config.toml
num_classes = 4
expert_mlp_ratio = 1
shared_expert = false
width = 256
mixing = "cutmix"
residual_init = "none"
optimizer = "muon"
lr = 0.0066
adamw_lr_other_params = 0.0025
grad_clip = 3.0
Rows from block 5, named by matrix and row number. Rows with one number belong to one attention dimension. Each number is 128 + 32 x the weight over the matrix's rms, rounded and kept within 0 to 255. All counts start at 0. Numbers have three digits each.
# q: attention query (model.blocks.5.attn.q.weight, 256x256), inputs 0-63
# k: attention key (model.blocks.5.attn.k.weight, 256x256), inputs 0-63
q.40:151102150180126179153161129059182167106116106128138117160180065166161122162139084052135116075109181038123192151103101098095110146107091111085111096135125141110134110128117148147142107103108087
q.41:180134153069152107158118216096100065143150158089175113146148127144056121112137132144125170189146144119102112165118083100129088061086116116110094125125078147152102130142136094098107100148136099
q.42:149137188129190143095099156139095136151077119146093161126116152120111159185157103064186165065125125143087146168163108159130090116171141086147122128148096100070158126176120131097144114142176171
q.43:165161126103131117136112123144107116110121119140114102094124120109144106165111113119147135094158121077120161101146129123113129139143118165252138114122178120128135098103107139068080072132179124
q.44:183122098129084146100147099085096081122129060131085144149176150173101121142073151214096124118115154145145109108128119081082137124119114176134083144095116112107178098129186097094128139117070138
q.45:147118115157142186102055140178170139094104116136081108104185172165051105188079063140104166075082119142172097187143176120111066132099087221124115132120142103147129138159158156146162125109138130
q.46:124122140109104194124118136128142130103086152159039114094125136098106149115123156124165064111132111166154106138130081171099156145133130083064093137169176154133127132140097179102086169141181080
q.47:106143113166167127101120120158136148082128168118114152134141129103113114160105096129100168095082143092082117161111201149109207076144107142160150146180125175156235151119111086087124114143137114
q.48:108119176141115104125134170154085109126104091117155154094114151135155144136097100165154110152154064166143129108142151119148121144130134142201109139162148114126111125118130096109064128119167161
q.49:146125092073172189111137128101121166075179161178093144182147131066122108147149150130138095107116138067117081124114095126095132151099133103092115082114150117147150112140150141079163119085116184
q.50:102128074114170173090114138146115112095121137131112146079146145098053136076123135102136057098169101144087129149154144111139137170168155136147170103119123066094153165084193212207095128117071134
q.51:108165143032148098109146158202059134097082136108137173123151144137119134123118158174089092155121108107082104063111103108100176148085152128151196128148123124205138121143101204192168131156118100
q.52:185090105074130081146145163132133118151094137153114137191139139163117124104111130110124113125158143067105093113154169110132160138134171114135102182113155053153089139143126093140128127119140140
q.53:116176100110122156139120123110112103116146185183107085168097115171159092124159133131125150081156141166172123114169140126094159096135141140028153105166088119131134145123146124101137103144120153
q.54:136180171120159187124169200096119121168148109093128092116116083141184175169222178131133055155136125139126143096131158126077146130114136102090120094109174139136200149121114128082168132140156133
q.55:120114143103173131110090177149149161124196208187108115085101154172107155093114096085096167061119135100118131147172149152187120140128150111116182121105151119224141141102065063150164111121164120
q.56:138120119139134139106124183153150111171170118160161164121135142153126152155150162156152155140128116090084110138104091175191132032163137119067111147123104188210255160108154064093119104118101181
q.57:080130177112132116113179120160125115171188056049101124113091112140103185191127068172103106174110148128072171154142132110180118110113092062151141109079104163105190096197102115208144085138090144
q.58:153153150131122136145094140099177140141146080078120160165150115124100098145119055206114126106110195116104105120087044107102143065104081120154122135091173122094097127108126096087059111139105160
q.59:146167133186140157091100160105105111064122144111099156132092136121146116143097150153110152088131160179123163137139125081147094104096185046117137092098134111179149109159144132161108137139154100
q.60:156111107107085090083065222120108126151136096088106104178145105191107088100079110104150154118134157123133149099168135071176126060155143158100135141155116141148161155141142117081189169057156170
q.61:174120130147139113121139167105097124094140081067183166137174164137099111173155137154081130148134130148109120122106139138163150110133151112154173154056054190054120146141157148142124171106092099
q.62:128122135103175120169139119196096163209176185139131142166121111099123117148142072095136128088089150072128145174140122170182108081133152081097081062187088113140057137121109107114120134127131172
q.63:124130139124163134139159124104134153145133130161177106082115188124141165127124117086053157159126146181159062132161133098125094158131145070114132146134156097132157116120127162119113111146172134
q.64:075156135141125120128187137127137121148115135082116095169163108128163138105144125133129105140123115197149147155129094069097111156106121162131129109126157142116205122167137159189128090121158134
q.65:122139156139118144158163128112113206135161184115140128152100149137152077084169163165148082084135121124125196171171127101176170112148152047078063110107147144104103127063077155150114146165094065
q.66:095146124111195159119101095147106130105105125112132147126145116088088123143151145161181111128106157173166136091097132140072099139052100150134168153155124228099096105160140118124129110076168136
q.67:072128136109122116182082141152105127139134113081159072104168154143161117168104194167141155159162182168106115152133088101183093109102165109152147118152133129111123138120129107164068125102180096
q.68:113160089116089116108089190144142091157205148086129177117116138103150109121146115154119071149144107141132109108131111145053080194197141100195118137091156111104138129128060116097187114126111224
q.69:117124117099118120122107138102104145078117133154148186088144125095133132156123091156101170075114139115054103089165132177108107148092141155138129108130134108110167167145110148158121183127097106
q.70:109139140159102119106174130149139062125110111158118133164150133151134111093091167126143053108155172127163150121139136173092149126104091117110191110119156131047065160112149079151108145115122091
q.71:149117133104131076104115143113124123161169110185150154172190159177138147216106195110124115165097100133116152123112170136073157174141093198099167159096117120144109169115150164067171132109100159
q.72:105126133099148093158115110119133109114143113109114110156117175092144105157229161110115097118117090130063197093150101098144148170101156110155105139131141153033156136114102138149139077088080156
q.73:137167145122196119153117144045108106107108158146147104073118110054103105139111182173126135142142199114123111043111091135123092123140178075166173112107104145129128130184162090118085175114159120
q.74:142113129145161133100094132148107142098088196142116050106164117164148117129188086111118145172111145160071129108100128083157116110132130159137078131103112050102085111130084171185095132088111056
q.75:175071096073118145124105148098152127133126137162129167134131074146132095094156124146127140134096122151109118187126117125181156109108081092136166159097109075071144125105155123114124134146120139
q.76:124105135123107130200133127099151165148188115151084125131178120196106106107150174091093140097149117171117124103060162191140167086104051111100148163107085172140070119221106160103194127109085095
q.77:176137162085155106125161070079163140104117149130151155153163129128110121099171076121088084112119140106086138132093149082089116122122112142138156122117100139102111132090121145078098093080187054
q.78:067151150117139134130089165170096156115123179109122088123081110086163159116172109116169120155112119167125143162160100180165122082115155142104101101105137148067178176163137101172166102112087162
q.79:101181118161116117090162164136184138140108122075161075093063178091115133125109081119073135095129092088106125172151150102133102170149135138125138132182154115102110117092072125142083073127169153
q.80:198130174140129127161094075112144105098128069124045100119117129155132117154166068146112130117123082117156154185133133114114122113113156127042145145130173129135141153155123175170154161156079118
q.81:144131193190135148096142209133129168146122175158128132207127182125127121100100155087129097147124143109138177166148132117139147158123137093117099138187164107166156154080115107180133149170189093
q.82:073097101089101106052116121107141079208141131140177099113146100123119089142127153169134178143138125176126103135167117105098112128146136131144124126111115183068169099090157091048118108137147081
q.83:110129111084124158074143158166100099104112142178176150109108132163152147159116118117141161136136128112160141146155097187098103129095140197134113188118094112143171103137114149092112122118101143
q.84:136181111108129113069142142171133126157128150133138081138100166113060103143128106118109119187124134130206073104158176131101132077142093144111133119140070217069163125107159186106136099161078093
q.85:135163142098126111104134128106150128115118140166159109129179146127111132132083110084109135137101145136106119134099072113115149118097158125121110142149113149104137083129087125130151131131188126
q.86:128134121086120142121109152104089160103119118131190169102129169071109152085156081154167158138132103150117104169131153130098126109146145122101123077122135099139144116126069087151118141144112166
q.87:105151130136121123089143120198167128106053174091117108108131120135109134080179107108126094138159181117124105144128133126146089105174119125136150133138076140131161137166162157173163104117148104
q.88:135136122155135111130086089119157142116158181143111110178134121138112129125082205169097104113109186163113132100127117112053138147176125188120121118082118134124150094107175081144152124183116140
q.89:113152102082206088128173169128029139127101159105164130133115147145115111064138111105100143148104178104092092157096167127141166122162107146122151160155170089121100128086095110177157169117084154
q.90:122181168072149087129140125173144113120166098129105151081144110125107165131140123164122141163081148088108061117137150105085126162137096169146141133152087098152129123111185153099165141172128136
q.91:136149132180145222137079099169115114118185140093141122031105141127154090104149097123099157142123163103126128178121114096086143119109094130088075139118117175109101107119155131111176098133121123
q.92:161160139168171067150152164085102103128152070096125119115146168117155145113143139112163131145113100113132132145120119148108063118076102133125163116179140186133124139147101194136131144136173079
q.93:140161097158182129123124130132149095149132178104070089106093084085167151138077076047162153126127126103131113085103130079140082113124149111178110113122125101119125133132166124160061096142121111
q.94:109097100103113132112085121147116142193111137145160108174150096172109158167092120125130084103149109152108145151132141160111101186167139166132106102134071129142100124164073112107101171112117141
q.95:075103081145127116104148151062193100139147137117162134131136138115167125114162141107102159160129086148094124114126123134100171152102125208133081120107157158093147133134142125137108147175099122
q.96:086095146117096134163110100154091177078165163146107112098119145140155097152150090149137094103120097135132141130102128162148126134203174071123100114088176108140100085174072136090110126090210177
q.97:153134156114081083096051113100119129167166178148125121128080090100137189133101166192093164169159153096118099074142097080181150115121108057165128157106151162119194092134141089163114124154167137
q.98:166105053191168153165105152128090118144147101124106197104139150104102133131094097108135135160146144098127124111071091148100149145112143074146126110144145154087134127124175130126099178156153110
q.99:137118177174124105145090116113123129119146166108136126169114162140137140162150177163129143169147159158151146087127113094109145090165120177122091056118151089152108117096115186140120196095111113
q.100:131141112187113090164122042143111106089164138079047109135127133096160116137108159165138165100106099111086108081191176100120112075144102123144098094119174113095206135082149166112063127211131148
q.101:119137147141092072147107107111124113134132123152129121121133133135166145107109094095124148154142104103053137144118104102096148145111183180133105167088128136168183130160161170099143104116076102
q.102:124127195139118154156159107146090112046145162144151100123155168155228112124172181113153097115133137165134147134112138142155205080086128067144123154131116108080122104140141141156072090110160082
q.103:077078146103139152157216159101139155099122162089133120190140115119140089126135084119112138111120111150076112125125206107142157113074163162134104107137152108129116128135126064127140120084107138
q.104:107118132129157111115115066118095118096133082129135135168129174179080115140168046133166131143144139145209065173098138094107113100099126070163125105155116121126147086121166173110154073125168102
q.105:054103089105101126109117153158114128128158115081128149105134075080118137098136142137150182161159169031160127113090178083137117124112141169140073141117130118137141107120176195113105114125159108
q.106:133152107150137162091139148116167097104111152106094101135151127188150136094118165090187133072133145154208100110079071106103107172160129061180107121111076075129062118146116158122172153098202141
q.107:179165167130113060152091080161121152114145123158112145130152128118149153143141210147132077119032113151158159199149102033159092080120192116106098128109150160199102126129121200156095132081168129
q.108:142171196085140151127119084087181141161136129104081118089143135104142123182131109072101130163134103116173102145035125126162085099153146161139190070148195150192082092099132115116136137067113176
q.109:114133136106158093178163122108078084116173121125149158045116166050172107201114074100147154089146119099119139099134126144106151145107121187119147129091113102135142080137166184088135148101115102
q.110:197133182129165163140179116122168166117104108095117137167119116064117152098159104093171071160098088164122161184157119085131118112098183108143122074112129082127132119117136107118105107081146127
q.111:110137088173130155091127089095107089135127136130184077060114110129130109195032113131136162127129117113109142110080111121071108217104124143129063124143103110139066148138112129111120150138131129
q.112:182124125137134108087105124129108161181130094133146138111170161095095147093102127093107148195111133122159150136043155107128137129126103139093134101079155150115116153119127128142115141124147143
q.113:168128151150142162125099121120073111093147116064050069137112168131196086105087120090115152172097107068126087129098127150120175131155171066077087140116152116108121122137167112123182063112128119
q.114:169110117089118110106165161175101032139163153119121168189171134093130127096132163133149130022112191191137135115132097136173064128155142121098123144100083156080138109150108139100142082088133094
q.115:165173116107161125148174120152161136136124127086104160078137118182128121071135099099132108190155144112103171135110131114151134087151106072199159137122058124152109106153156147115136152130111119
q.116:152193116132184166126151177143145118159174126120166160088113155099108091190084127053121100067102098143189138092114138125048142100164078153152120121068139119107129107122114143106128136141124124
q.117:111113084098119114123180139142095133088123136113151145144124138105190202169116140144153137119115079138180094067130104143072123070146118157155101099140185173104160187054084178149113122133101192
q.118:127180137099128098195079161152166158089153131097094162105129155102087084120250138136102118109105150101116115114129147139142103102076084140087074118168202156131089120069127085124123181141061132
q.119:132133145085152210121084074062175101182113165207064159153137124183130115120117114077068130093121164118124175122152110109111072151110114161159143120131108100113106110158125222145191169152103164
q.120:159064141143126133144122103167149139188146137092175089147094054122071157134076146095104161121103166126142167190111168019185160122107162159086202096117114128173109165122179053199101126102189080
q.121:157147130191185138109146112070125076043069150134157159110149121075148071143081104133126128192123083133144145134065128143110114110095175137187179142081106108177120146171142149115139151145100132
q.122:150103056141202101124154196060178069147083097184154132107135113109179120130124064207117139188092101147170123090108143115143092152157135164135162137090150094152132151156078140143147129166074112
q.123:130079136137123148096116161168082095064131171182150174132108117182185118061094131076165131150124132127154152105134154124128178150123148138174079093174119179202130085087171086111121104205141122
q.124:129144097144095128132110107116130163132074059107161070144107086184160150160100110111103187103137131209106108134074115179098158161104121071092135156176143174115136072106155134117106125216169171
q.125:142130088152167136159106161093120107107069060132090075098101127139077147085111097076134109084130132118158136101142102146167145069153151093148149167176098178109135132148168105166126126171113132
q.126:118137141161102163172141169082206212072162122153135161187171145181114171177071160069070137104112123062051099132169111086161088129122128165148087162156079079198094111118128115160148165170158061
q.127:164076143137142141095215104188136096136141065070115132099138129156117157176141111176144185136125136128132119135110130138141110120112116169148135134133129103126141154144082156125121092096134127
q.128:160129162154110173098112128088106112101135189104089125106095072149136118098115130082106129125127054079140120119127138131132144060067170105174142124078114125108169181069152111119115109126129080
q.129:129109142142082114144100159068172181093176186181086136183102125091172159137106170082143148152123125193162094054117148096182081168217155025142117085116133129144178150208126111144129098135083127
q.130:156137111094102101188135094125161133120179103103132134139114138169147107145117132138162130184120196221099136139184179104111144160119137128066073131127149156120114141137102111119139153206092132
q.131:119159100132089133115117187131124131129100084116184141171087106168112125172101178164144165217085110083109123108140155126115159077181136155143145063131139137139137106146108183119136148092140074
q.132:123171127114060189126052220087148125088178146105148130104133106136161109136151194089144127159095155153066138128136128123124111151118128122107107145137150177066123180140150145149163091131150138
q.133:093134147089141110155179143146103097076150112107098068124081137127134125111115084127162154087149090113163090074029073140131087152175183155198151092146123117130127119150089165107145135082106115
q.134:110143109122134145128044162190183133161147144178115152133182078114176128162164146114161126118133127052145178122110151118123149193157182150122095114070085108122131124138108097147119108145160143
q.135:129138157145115048149127156114123164087086111096134165188126115165145110092112102143129116085156173092134175182131137090146106145093101161121121085094103051088155114106185117151128161116126142
q.136:144122119105112135091145140112108172155171119078163155158122089115107054117144134124098126154149129163064085144149151072136069062130175121149105123107185117100146118130121175167157165184152114
k.40:177106176157116118147181120111185149067129106129188124154150116095063083141116144206150151118152148177135113114134143117105086144135111132070107158155107151146204140155100142099113188122034109
k.41:114145113091177078161111125111166158142142124129143115157150127140197155114115111112125127134122159132094115136097088097157119076111181134146100141188145140137123081077130090123125104131130118
k.42:121144129120129169093206173098159098134171130138143106116173176154073106120152114138131086119122118099152125070137123101104152076088113034145152107091140104089177135138156109136123077145178097
k.43:148142126063158121119124153178109120091081109100142136144163132133150121139124113121169152165069169195062121132118129150066122140112179135123157108101113044179073145111162101155150151102113150
k.44:144192094147173122139107123153154075133131200140110149093164133161080133119205122189175120150124160170140140112099060080154103114100174148116116094134127095086106143069119116092100173117094162
k.45:142059144138158123153167069105114087116163162147108164104177125107142103135152153114132130142111060087194077081119052149105112153107154065060148156145072127105133135154170102117100126156107157
k.46:156078105151216202139104093163158135117177115093138118155126117148142111112151104159145109109119129182141078176142131131128149128117158116117099132155175144115129125162112147083113145177046082
k.47:104151081117149158102151132157162140132156112096108114070164146086126113128190143088156111129089086132141124122124099119081150173121122072103158111132142093100110135119160067100127124092127161
k.48:125054078132171153052172120071106128138164179148131109101202091120080102137143129133149182115115141148133111047172104068113187148124164086068192147167122111162144134109108171100099131173154133
k.49:138100131120122142138133118065115155168153148119088152095090116157095092118132115113167176110123140177125132112108129132080128193086122149138139119166090108093108095114208148121120110124107165
k.50:107140169148103188125090083166190105119153167126144155074201173082207114173147133156120102119142085120111127106135093134106071104155141102143135090163134112153064131155155170077100159115124087
k.51:111104080145071201203072163122149180112144055133136139146118114051085159119156124083146093144148157095181139068142144134099115131146112169069086122127134154115096134097129096066114169084160140
k.52:174113105123127121130114154118097143101124159151152166071105115084112107145166138105153155105137113123148150130174166120112147116165116092131144135053082139080119112135148153085143154114129132
k.53:087099111086168157168080124136113131087100104110116083085146123079110163148094158055177148100117151198115138138114151121205113097129122078129156054142115133154150104122140168127096150130119048
k.54:127123155144151126173138119160135182141119182069126141182074182167109149195148104127155142145126137108181086243163156167161120149125080142152116096165108160081120129138125151118147098115154079
k.55:121098103102104127138157174090076124155101110115162068075156116077179149095036076151172187131105121113139085075141126136106208076131168064100135105063103065127206165103161105092085073107156106
k.56:115190107098109156129134119130142136183122100105080102178121142127131131104111124158148120116146157190107112102151197172085077137173181110099141124184150042024051098149112123129155047054138155
k.57:121141110141154132128162145119185092162141091136153116141121202185130151102141151134113127112126126118097114096118115128135117122127174146102166083121118066080163134158148125105140135050139154
k.58:128135162113186111099163132151173106071069162152097111159170164131122162093147139080156177131173147212092106079113149106101084146091147088096123098173072108138154151118156117124151188143150183
k.59:131087118141169133157110096162134129064163127159158175165148079118131155114158157159105106152134109166152106133081137167059201130139112110167106130152145197147165104128146131124121122107110147
k.60:127157179153090117154207160098157110148106123079140117115152125176140130143119112155176055100120140125134152171055060087144158094138147098118125115103069158141137118167200173056113073161131066
k.61:108114120177104161113105157149243108101082128130161135154130155120121144070114110136142152172127120071094111119125153134158119166158142221187131100155129121103160117089086060120149089127146164
k.62:119120170141074130112147129069099143134127093123076144103088095126104213118101125134051134129140161089130125135099150087139102126174098102137135136128137101169099114146118173111156074217027134
k.63:134108118110100094112102079098092184133129141126092201109153139104101094149127121139161155103138076084093113091183149129213127085132134118134102177096149097096145115131047118146152165101170102
k.64:121127104087174147158126142148129105093116146094155107180131108138085168127132126185109088119188092061091127114133049070106139111051117139169120103113059100141154103140072149135161200104109062
k.65:173154060087137107155127102117135091160154107096083105145123086148144129116156141081148122152143119155142172098172082110199109115119127164120164131157151110096112129143074154132107113146112077
k.66:083114180153154124170163153137091126172109167145120111163102159143126119133095115137133119151149136130061140121115111121066110172104092114177145116106097126118149148148126106083117179142122106
k.67:094147120110131123118152101232142144148110180153088136091132119104085106097103143159163169146116085112063144118091176123150160121189150102089193128076163126117125139134134110140137166074139182
k.68:142135140127165137128113072126118160112145107051154209114147170155126137133152171097103141118190192128124094151144094164094107071122071128172115081096187151142134059089149129113139113127119097
k.69:147160167119157147151137162155123129104101115143120107097177137118083128134086149143165173169104143194095159095108126157105145119134138138154149147136090126160150129160157111077141133151159126
k.70:090071126123142138132094130125153131130094147166125143123156175127089143128162160146144078127128107102106108093092107080095083140108150111165111150135087106116175122158183092112149154145097160
k.71:164126156176052099053109112088129157151072118157134153134135131150178083098168144189171116069148125122147150120088137142062133128124145100088074079058157121074152065132125097117113113109124197
k.72:128184132138148114087143143103180148141103128064148138109108137125129105105139138133156109105151165150157093174117084164105139163092064152190093072139179160142101097110050111112137176143136083
k.73:104095134103067138045147198170163149134130143147202101123152139117106174138118090077160129149098108066069212146127141156066125079171112110155134170134138137212104130161096115147152156147132175
k.74:198141151114164114113184151089149095108150092142105132069087172090150055135129138125116134184101102132172109164166134117129156163096138113089095124163126090073095115148148150155149137131219090
k.75:133124112118106060166139131148125159129109149099097135111132147124143213146148124128088121171130133144163074139145088127090154143148107168106108140153113157160093159187101153142120128154113106
k.76:092130137148099096128093121137038079104094139113102136121196176125147115160161123161153170122109127105114156081098156138102162184086096115113171139078123125082163131148145091157116116151158124
k.77:135114126186124148126130107163129103162085082118119072180075134140133152118078092135150133140148079139113082173147088085086159111165114133147138101191080106123146130093137130063139123183094108
k.78:210128194120061159087114126136153094124099107142144107167149110126144109145128163051137170107086157175134125157114105162099087172113110103155102201148129132169139138083172121155143079125122103
k.79:174091130134164142089178079131137143125089104117083114173083122137132099106134080078126151157112146154198112177096142200136091148139097156143133101160140137072106142155107144087086149093149131
k.80:159104140124130143116179118143166121167151117144127120120124150162166073122123101134139113131156112148169130109152123077133180124092075073119097166134082100059097091138108099042158086134164132
k.81:091165113100147097120125137095109104121118166172134141148086149107133094063158125118131114182150174153133146134142159125167143120078137132130168156103155123095110123139145147169084141169130133
k.82:131120184121085133155141126166101177051144137189115101120098120077172136185206178116117080151132098087101090161084168117081131117143139122120177109123145095159172109141105200055168092158096155
k.83:140141138117079181117111144142149104060167087154088105152092127126148144164127145130141107161134105131122160097150113128169193137153147185133132107163120148122139145119118146169151130084138117
k.84:068087159167130163173120114152082091104149110142119061145092129099148096122145190152152064128160077205150118150141131066174103162136115210180147085118101135153099187132147132124080109130102080
k.85:160068118153123177051105119120101118060109090172096145148153142098113144176144136130186152157106098102152079172119114140127134078135146146141154054127143127094115110107131141128076078096173127
k.86:129104144102105142142153127142105075154105106132096209131155154169072169169093129138130150088108078160137178145110149171086137092096115104108137137188146141166115140122196140101112126156144141
k.87:177089134172146128173105140164074111121131143092140136108123147098184091086092116100143137119127165131164131173140110158137119149131122175153137169125082113148103103143132127184120105137121100
k.88:094133130150072128132102150163056107168140092101160141233051123156106121116133127127097102129141137124111109158152133138102149152107172108199095126168117155175185128169153108114118117063110146
k.89:137162152139094109156165118096080096110126169117125120142181109115133123130112134203154171128095162126139093131189138123087112155150126162185132187158124059181143109120106129137090173190136168
k.90:121131188172098161102113159129146112160146109164117084146094099083110101074135104142158156128172120121113096184143155094100124076123116077098158108138113112145177119092129112103077145155135123
k.91:102107114121132127159134116110147149103120104127108082101136194215160119161155104111109077120142120155131132175161088119100070158159114083102149130117107121106101159095178089103106123154120099
k.92:116172103154147132085142188134130139105088121135111090103228173061141124139108072117113126137103146134140124130107125140070149126112081154167148080122088097130146152165077132100119191147173090
k.93:131095081111118064100174135108161090155134143092140136145068124164151127135094089059135133131107174079107112144125079076148196166022120110080139115133055134134119112155094078185131102117147100
k.94:163146161158080132133127175125101147094099141139144143184163126169105085129132170138162098147104083110099090113125113135132096158112165052154112104118117129114152124145169183133148109119192154
k.95:180169134108137132093138076120140095079135128136124165105158121083185116154153155067130086109142135149145099104135091129102133166174053162103121140127119106075128112136056151070151135128098098
k.96:115105132144142132175117123106144104153089138147153138136165133112147188159133106067135131112139148064116103180134158123162105134121088096128102124172166112112154130114177070116151160088141157
k.97:160113112139102084146080117137155151093141160076112179158154119089080194147064107014123107172115153176103121099142157167135070076082060151110153104071169108123165137149130132089111133142133153
k.98:087105180163122208123117105149144133186122150147155130149163144178144145092099156113150143154110119151113078131145144064117135104111076096099133148104099040132067152090165154139147160131102117
k.99:119173107138160125112137113108147085126156127119142165135080133111155125103131172129114099149174110131108112084128103104164112066128136113109133119065147089132186152126110101145082144179140102
k.100:118120116135155117122120135114167119136183164086131145094099126126131121106131124165090139130154165138144110151088171108111123139127138149065167135140107071190135137136089192098146091117168094
k.101:121126134112183134126076117096142111097111144120114096096131131095175135177082137134119068123127108138085146120079107133170172103175058181089132116125146140112133113114050102130161103137099178
k.102:114130126090139060172062111122127094166119113141102097098113124123105126129163115104152122152148145174120139123151132081160135093088095160116119106155118133104108145140173090223097140163164097
k.103:136103124183155131097121121139077095147118098129093122129153085137138101166071143101128190144143103096147131123139109129129150129115149121099160162120087135111169129119141105099104138150073149
k.104:106072120162138129127126161088114169118141124168113112174102106137141105111096155192076134121126105083140090163112122096124139147137138100076187073131112144121124144068136077062116087128112096
k.105:148140131100161081145109144134178137091168149094131128088130120079142096078115111194119133147101168131099099129156126097129139167136152127074127189106141181150106084099142145169176138119069064
k.106:149072097127101179137139123066134136092129131095113067131121126121170087117167110177083137142106144100093148159121143172071154173127163127096114138104160173108168121155173124167064128163126105
k.107:086149152135141061162144162149112090165111154084091109153154146150157074053187106170128121132139144063102063154114106139145116077134112037142151122070193163128190150156178111103112132137176171
k.108:049118159123094061042130132134178044132072090143123112118150109127114138154138068116121174136132087057119126135154171157180167087135160070083183148084145188110204139106173102138148102149124127
k.109:144109162082162123100114151054165077030121071141063071097162149129128112163164124111092150140150101111139138106129105094065078114167167120113114111161106095114113128161120124066163129114126064
k.110:121126115133115134085143092075108134117111133182138135098063133149124120142077089122125131133109136117163121165083093101152185098121111187068132115140151139083087079142184103118109115149152097
k.111:119095100140149180113172135159139209132115151164144080177147126166101142181117164072135114144165074150171148120088141091112099124152131092058125098118111136091119152099141099083120115124070126
k.112:154129137127094160136118101134166152168147113109175182109088123127117144093112103145171081145123102115104131127178101110058123096138128099121072167132106129130127103108125135134150139140177127
k.113:091149063103158058135119154156140145153100126079112091088173150165131123076143066104111132157116147173127162127167111116111138147110118115136121137092074114126131152123153108235169142151152120
k.114:146123187118112134160098130092109071108148143118160154164106152118149086129181151193078132118167137091156108107143082172075162167126086156199134103193170113178130105123101211164143091157086099
k.115:123104127142112115087117107109135110097161129142140112089081134113095085195116093128146164086089131142114097123125132075129168121093089135114147124170127126135111155053141103110073148141147092
k.116:109145155131125115144136108095155142092101156134112116088130189151150087073176127121185097153140127156130131111136115125084167161140140116146142151123135129147087140095143135152088158096147076
k.117:136211127135090105169124161188115088152173112069167188125183103130167074117175156120126146156114127142130070124111123131117144164127103108141119154151113096181178144133159112093075096104114089
k.118:157156096131137118131168096095114080182118081138143097126128113105125103091167111157081160133096164176143120163191096174089087138139101155108131176126125143159126101153170165101096154135128174
k.119:123077110134093173108130148156140134092125123120152143145107103183171138111120089163116105156138115103100122119138078170154195213076143076165047161090125160102157108161065177093166099118137129
k.120:086131135089133091121146134185084169156073122137075103171151133049163073113076067118142116171141170076109180152099159138143155157194216137057091185132143082066043132146144105100140151125113110
k.121:095106096118104088131135156208145127147145096135138118087142114142147116142124116112014132159123097140123126082128130118093140131139087121152138161157113116123167150128129140084130125116124146
k.122:167162164133101129067116131168156111131163117116128138123144153129126102143114124111135164123109137100125126117098080128074152100154087171147123133171136145140108160125086158094126094113130069
k.123:113150137125157095083082165092090063157160072122117097115151153106126120145131153077102124079128149147129147093139136081131160157128159117151148109121113133184155162112144150187086123093092096
k.124:105120197107171147143099109151122127122089138174153136164154082192071169138108143106116148176120116151135133145140188133115131115112080136090131080050094125086115129174103172089076127089112173
k.125:138114120121109132130155124144155127149151143136122104131111095105080132134117145156174120113084117128159139147066118139143194221131105109168137180139111096190053136123097155112130101111131169
k.126:140131059069089145094119100145144140152059140123100126181097138136067118095121136117118142075138107120163166131135144129214151166074186115118122149133158158041117115125169105108074138120088142
k.127:161146071173148190172110122106111156096161126089150180110110125124161147151113132152112148165135135155138139128142150153110103145108147163150110090151095100096111143108128106111098146096149080
k.128:110120153175220172123141167229109151166163128102184104163179170120174111108155109135110125114102107124163064104153113096085071179175108110112094148080121184095111058109137107068097135184205149
k.129:195087137142182142123098095172172173163090116130132127104135176153130101102116173186097152160131103118104117106137143129121160180191097185124140186164071099101157103169117092167211069101106132
k.130:162131132109104078082182152132127134162138132140134121074098153118095127099150144136146135093131200153104196125088107153063165060104130151139092165129134142148114159108130118114176099076132156
k.131:116153121142104122115157140170159125145175149192130158093135151156196193170136130152144096113130138117066116066132148081155149134067124094112103088109151114090094138130115121169169072102164106
k.132:183118167125105122135206092167165211151162170166150112104116115142137183097174131093157145106181157093138144134109144123043170090136160108058099098128071201104098101146111077091110059007127050
k.133:126102137113164156127126162122136101146139165151105117190181148103186119126098125112100163102122086082112113108125154119157160154227197095089097147135199117101137140152124117113133149140164066
k.134:207058171123130129096168035122236144096147133131197089129161156108146099127151169097116176148126140128122184071073118086100140076114118098076152154152040131125089203149136202158105065106157101
k.135:123164183145125166128164152125111110085162162129080135125133100130095150133082064145123080145122067091142134064124159099147149114158141098110160111148119101139146101196107104189140169150139143
k.136:131110074149148127175098143188152126152100124109093121117225094144079126221115074142127115134114154103107045185104129156164119093105076157093135074094138082212101082153090146112114152160147115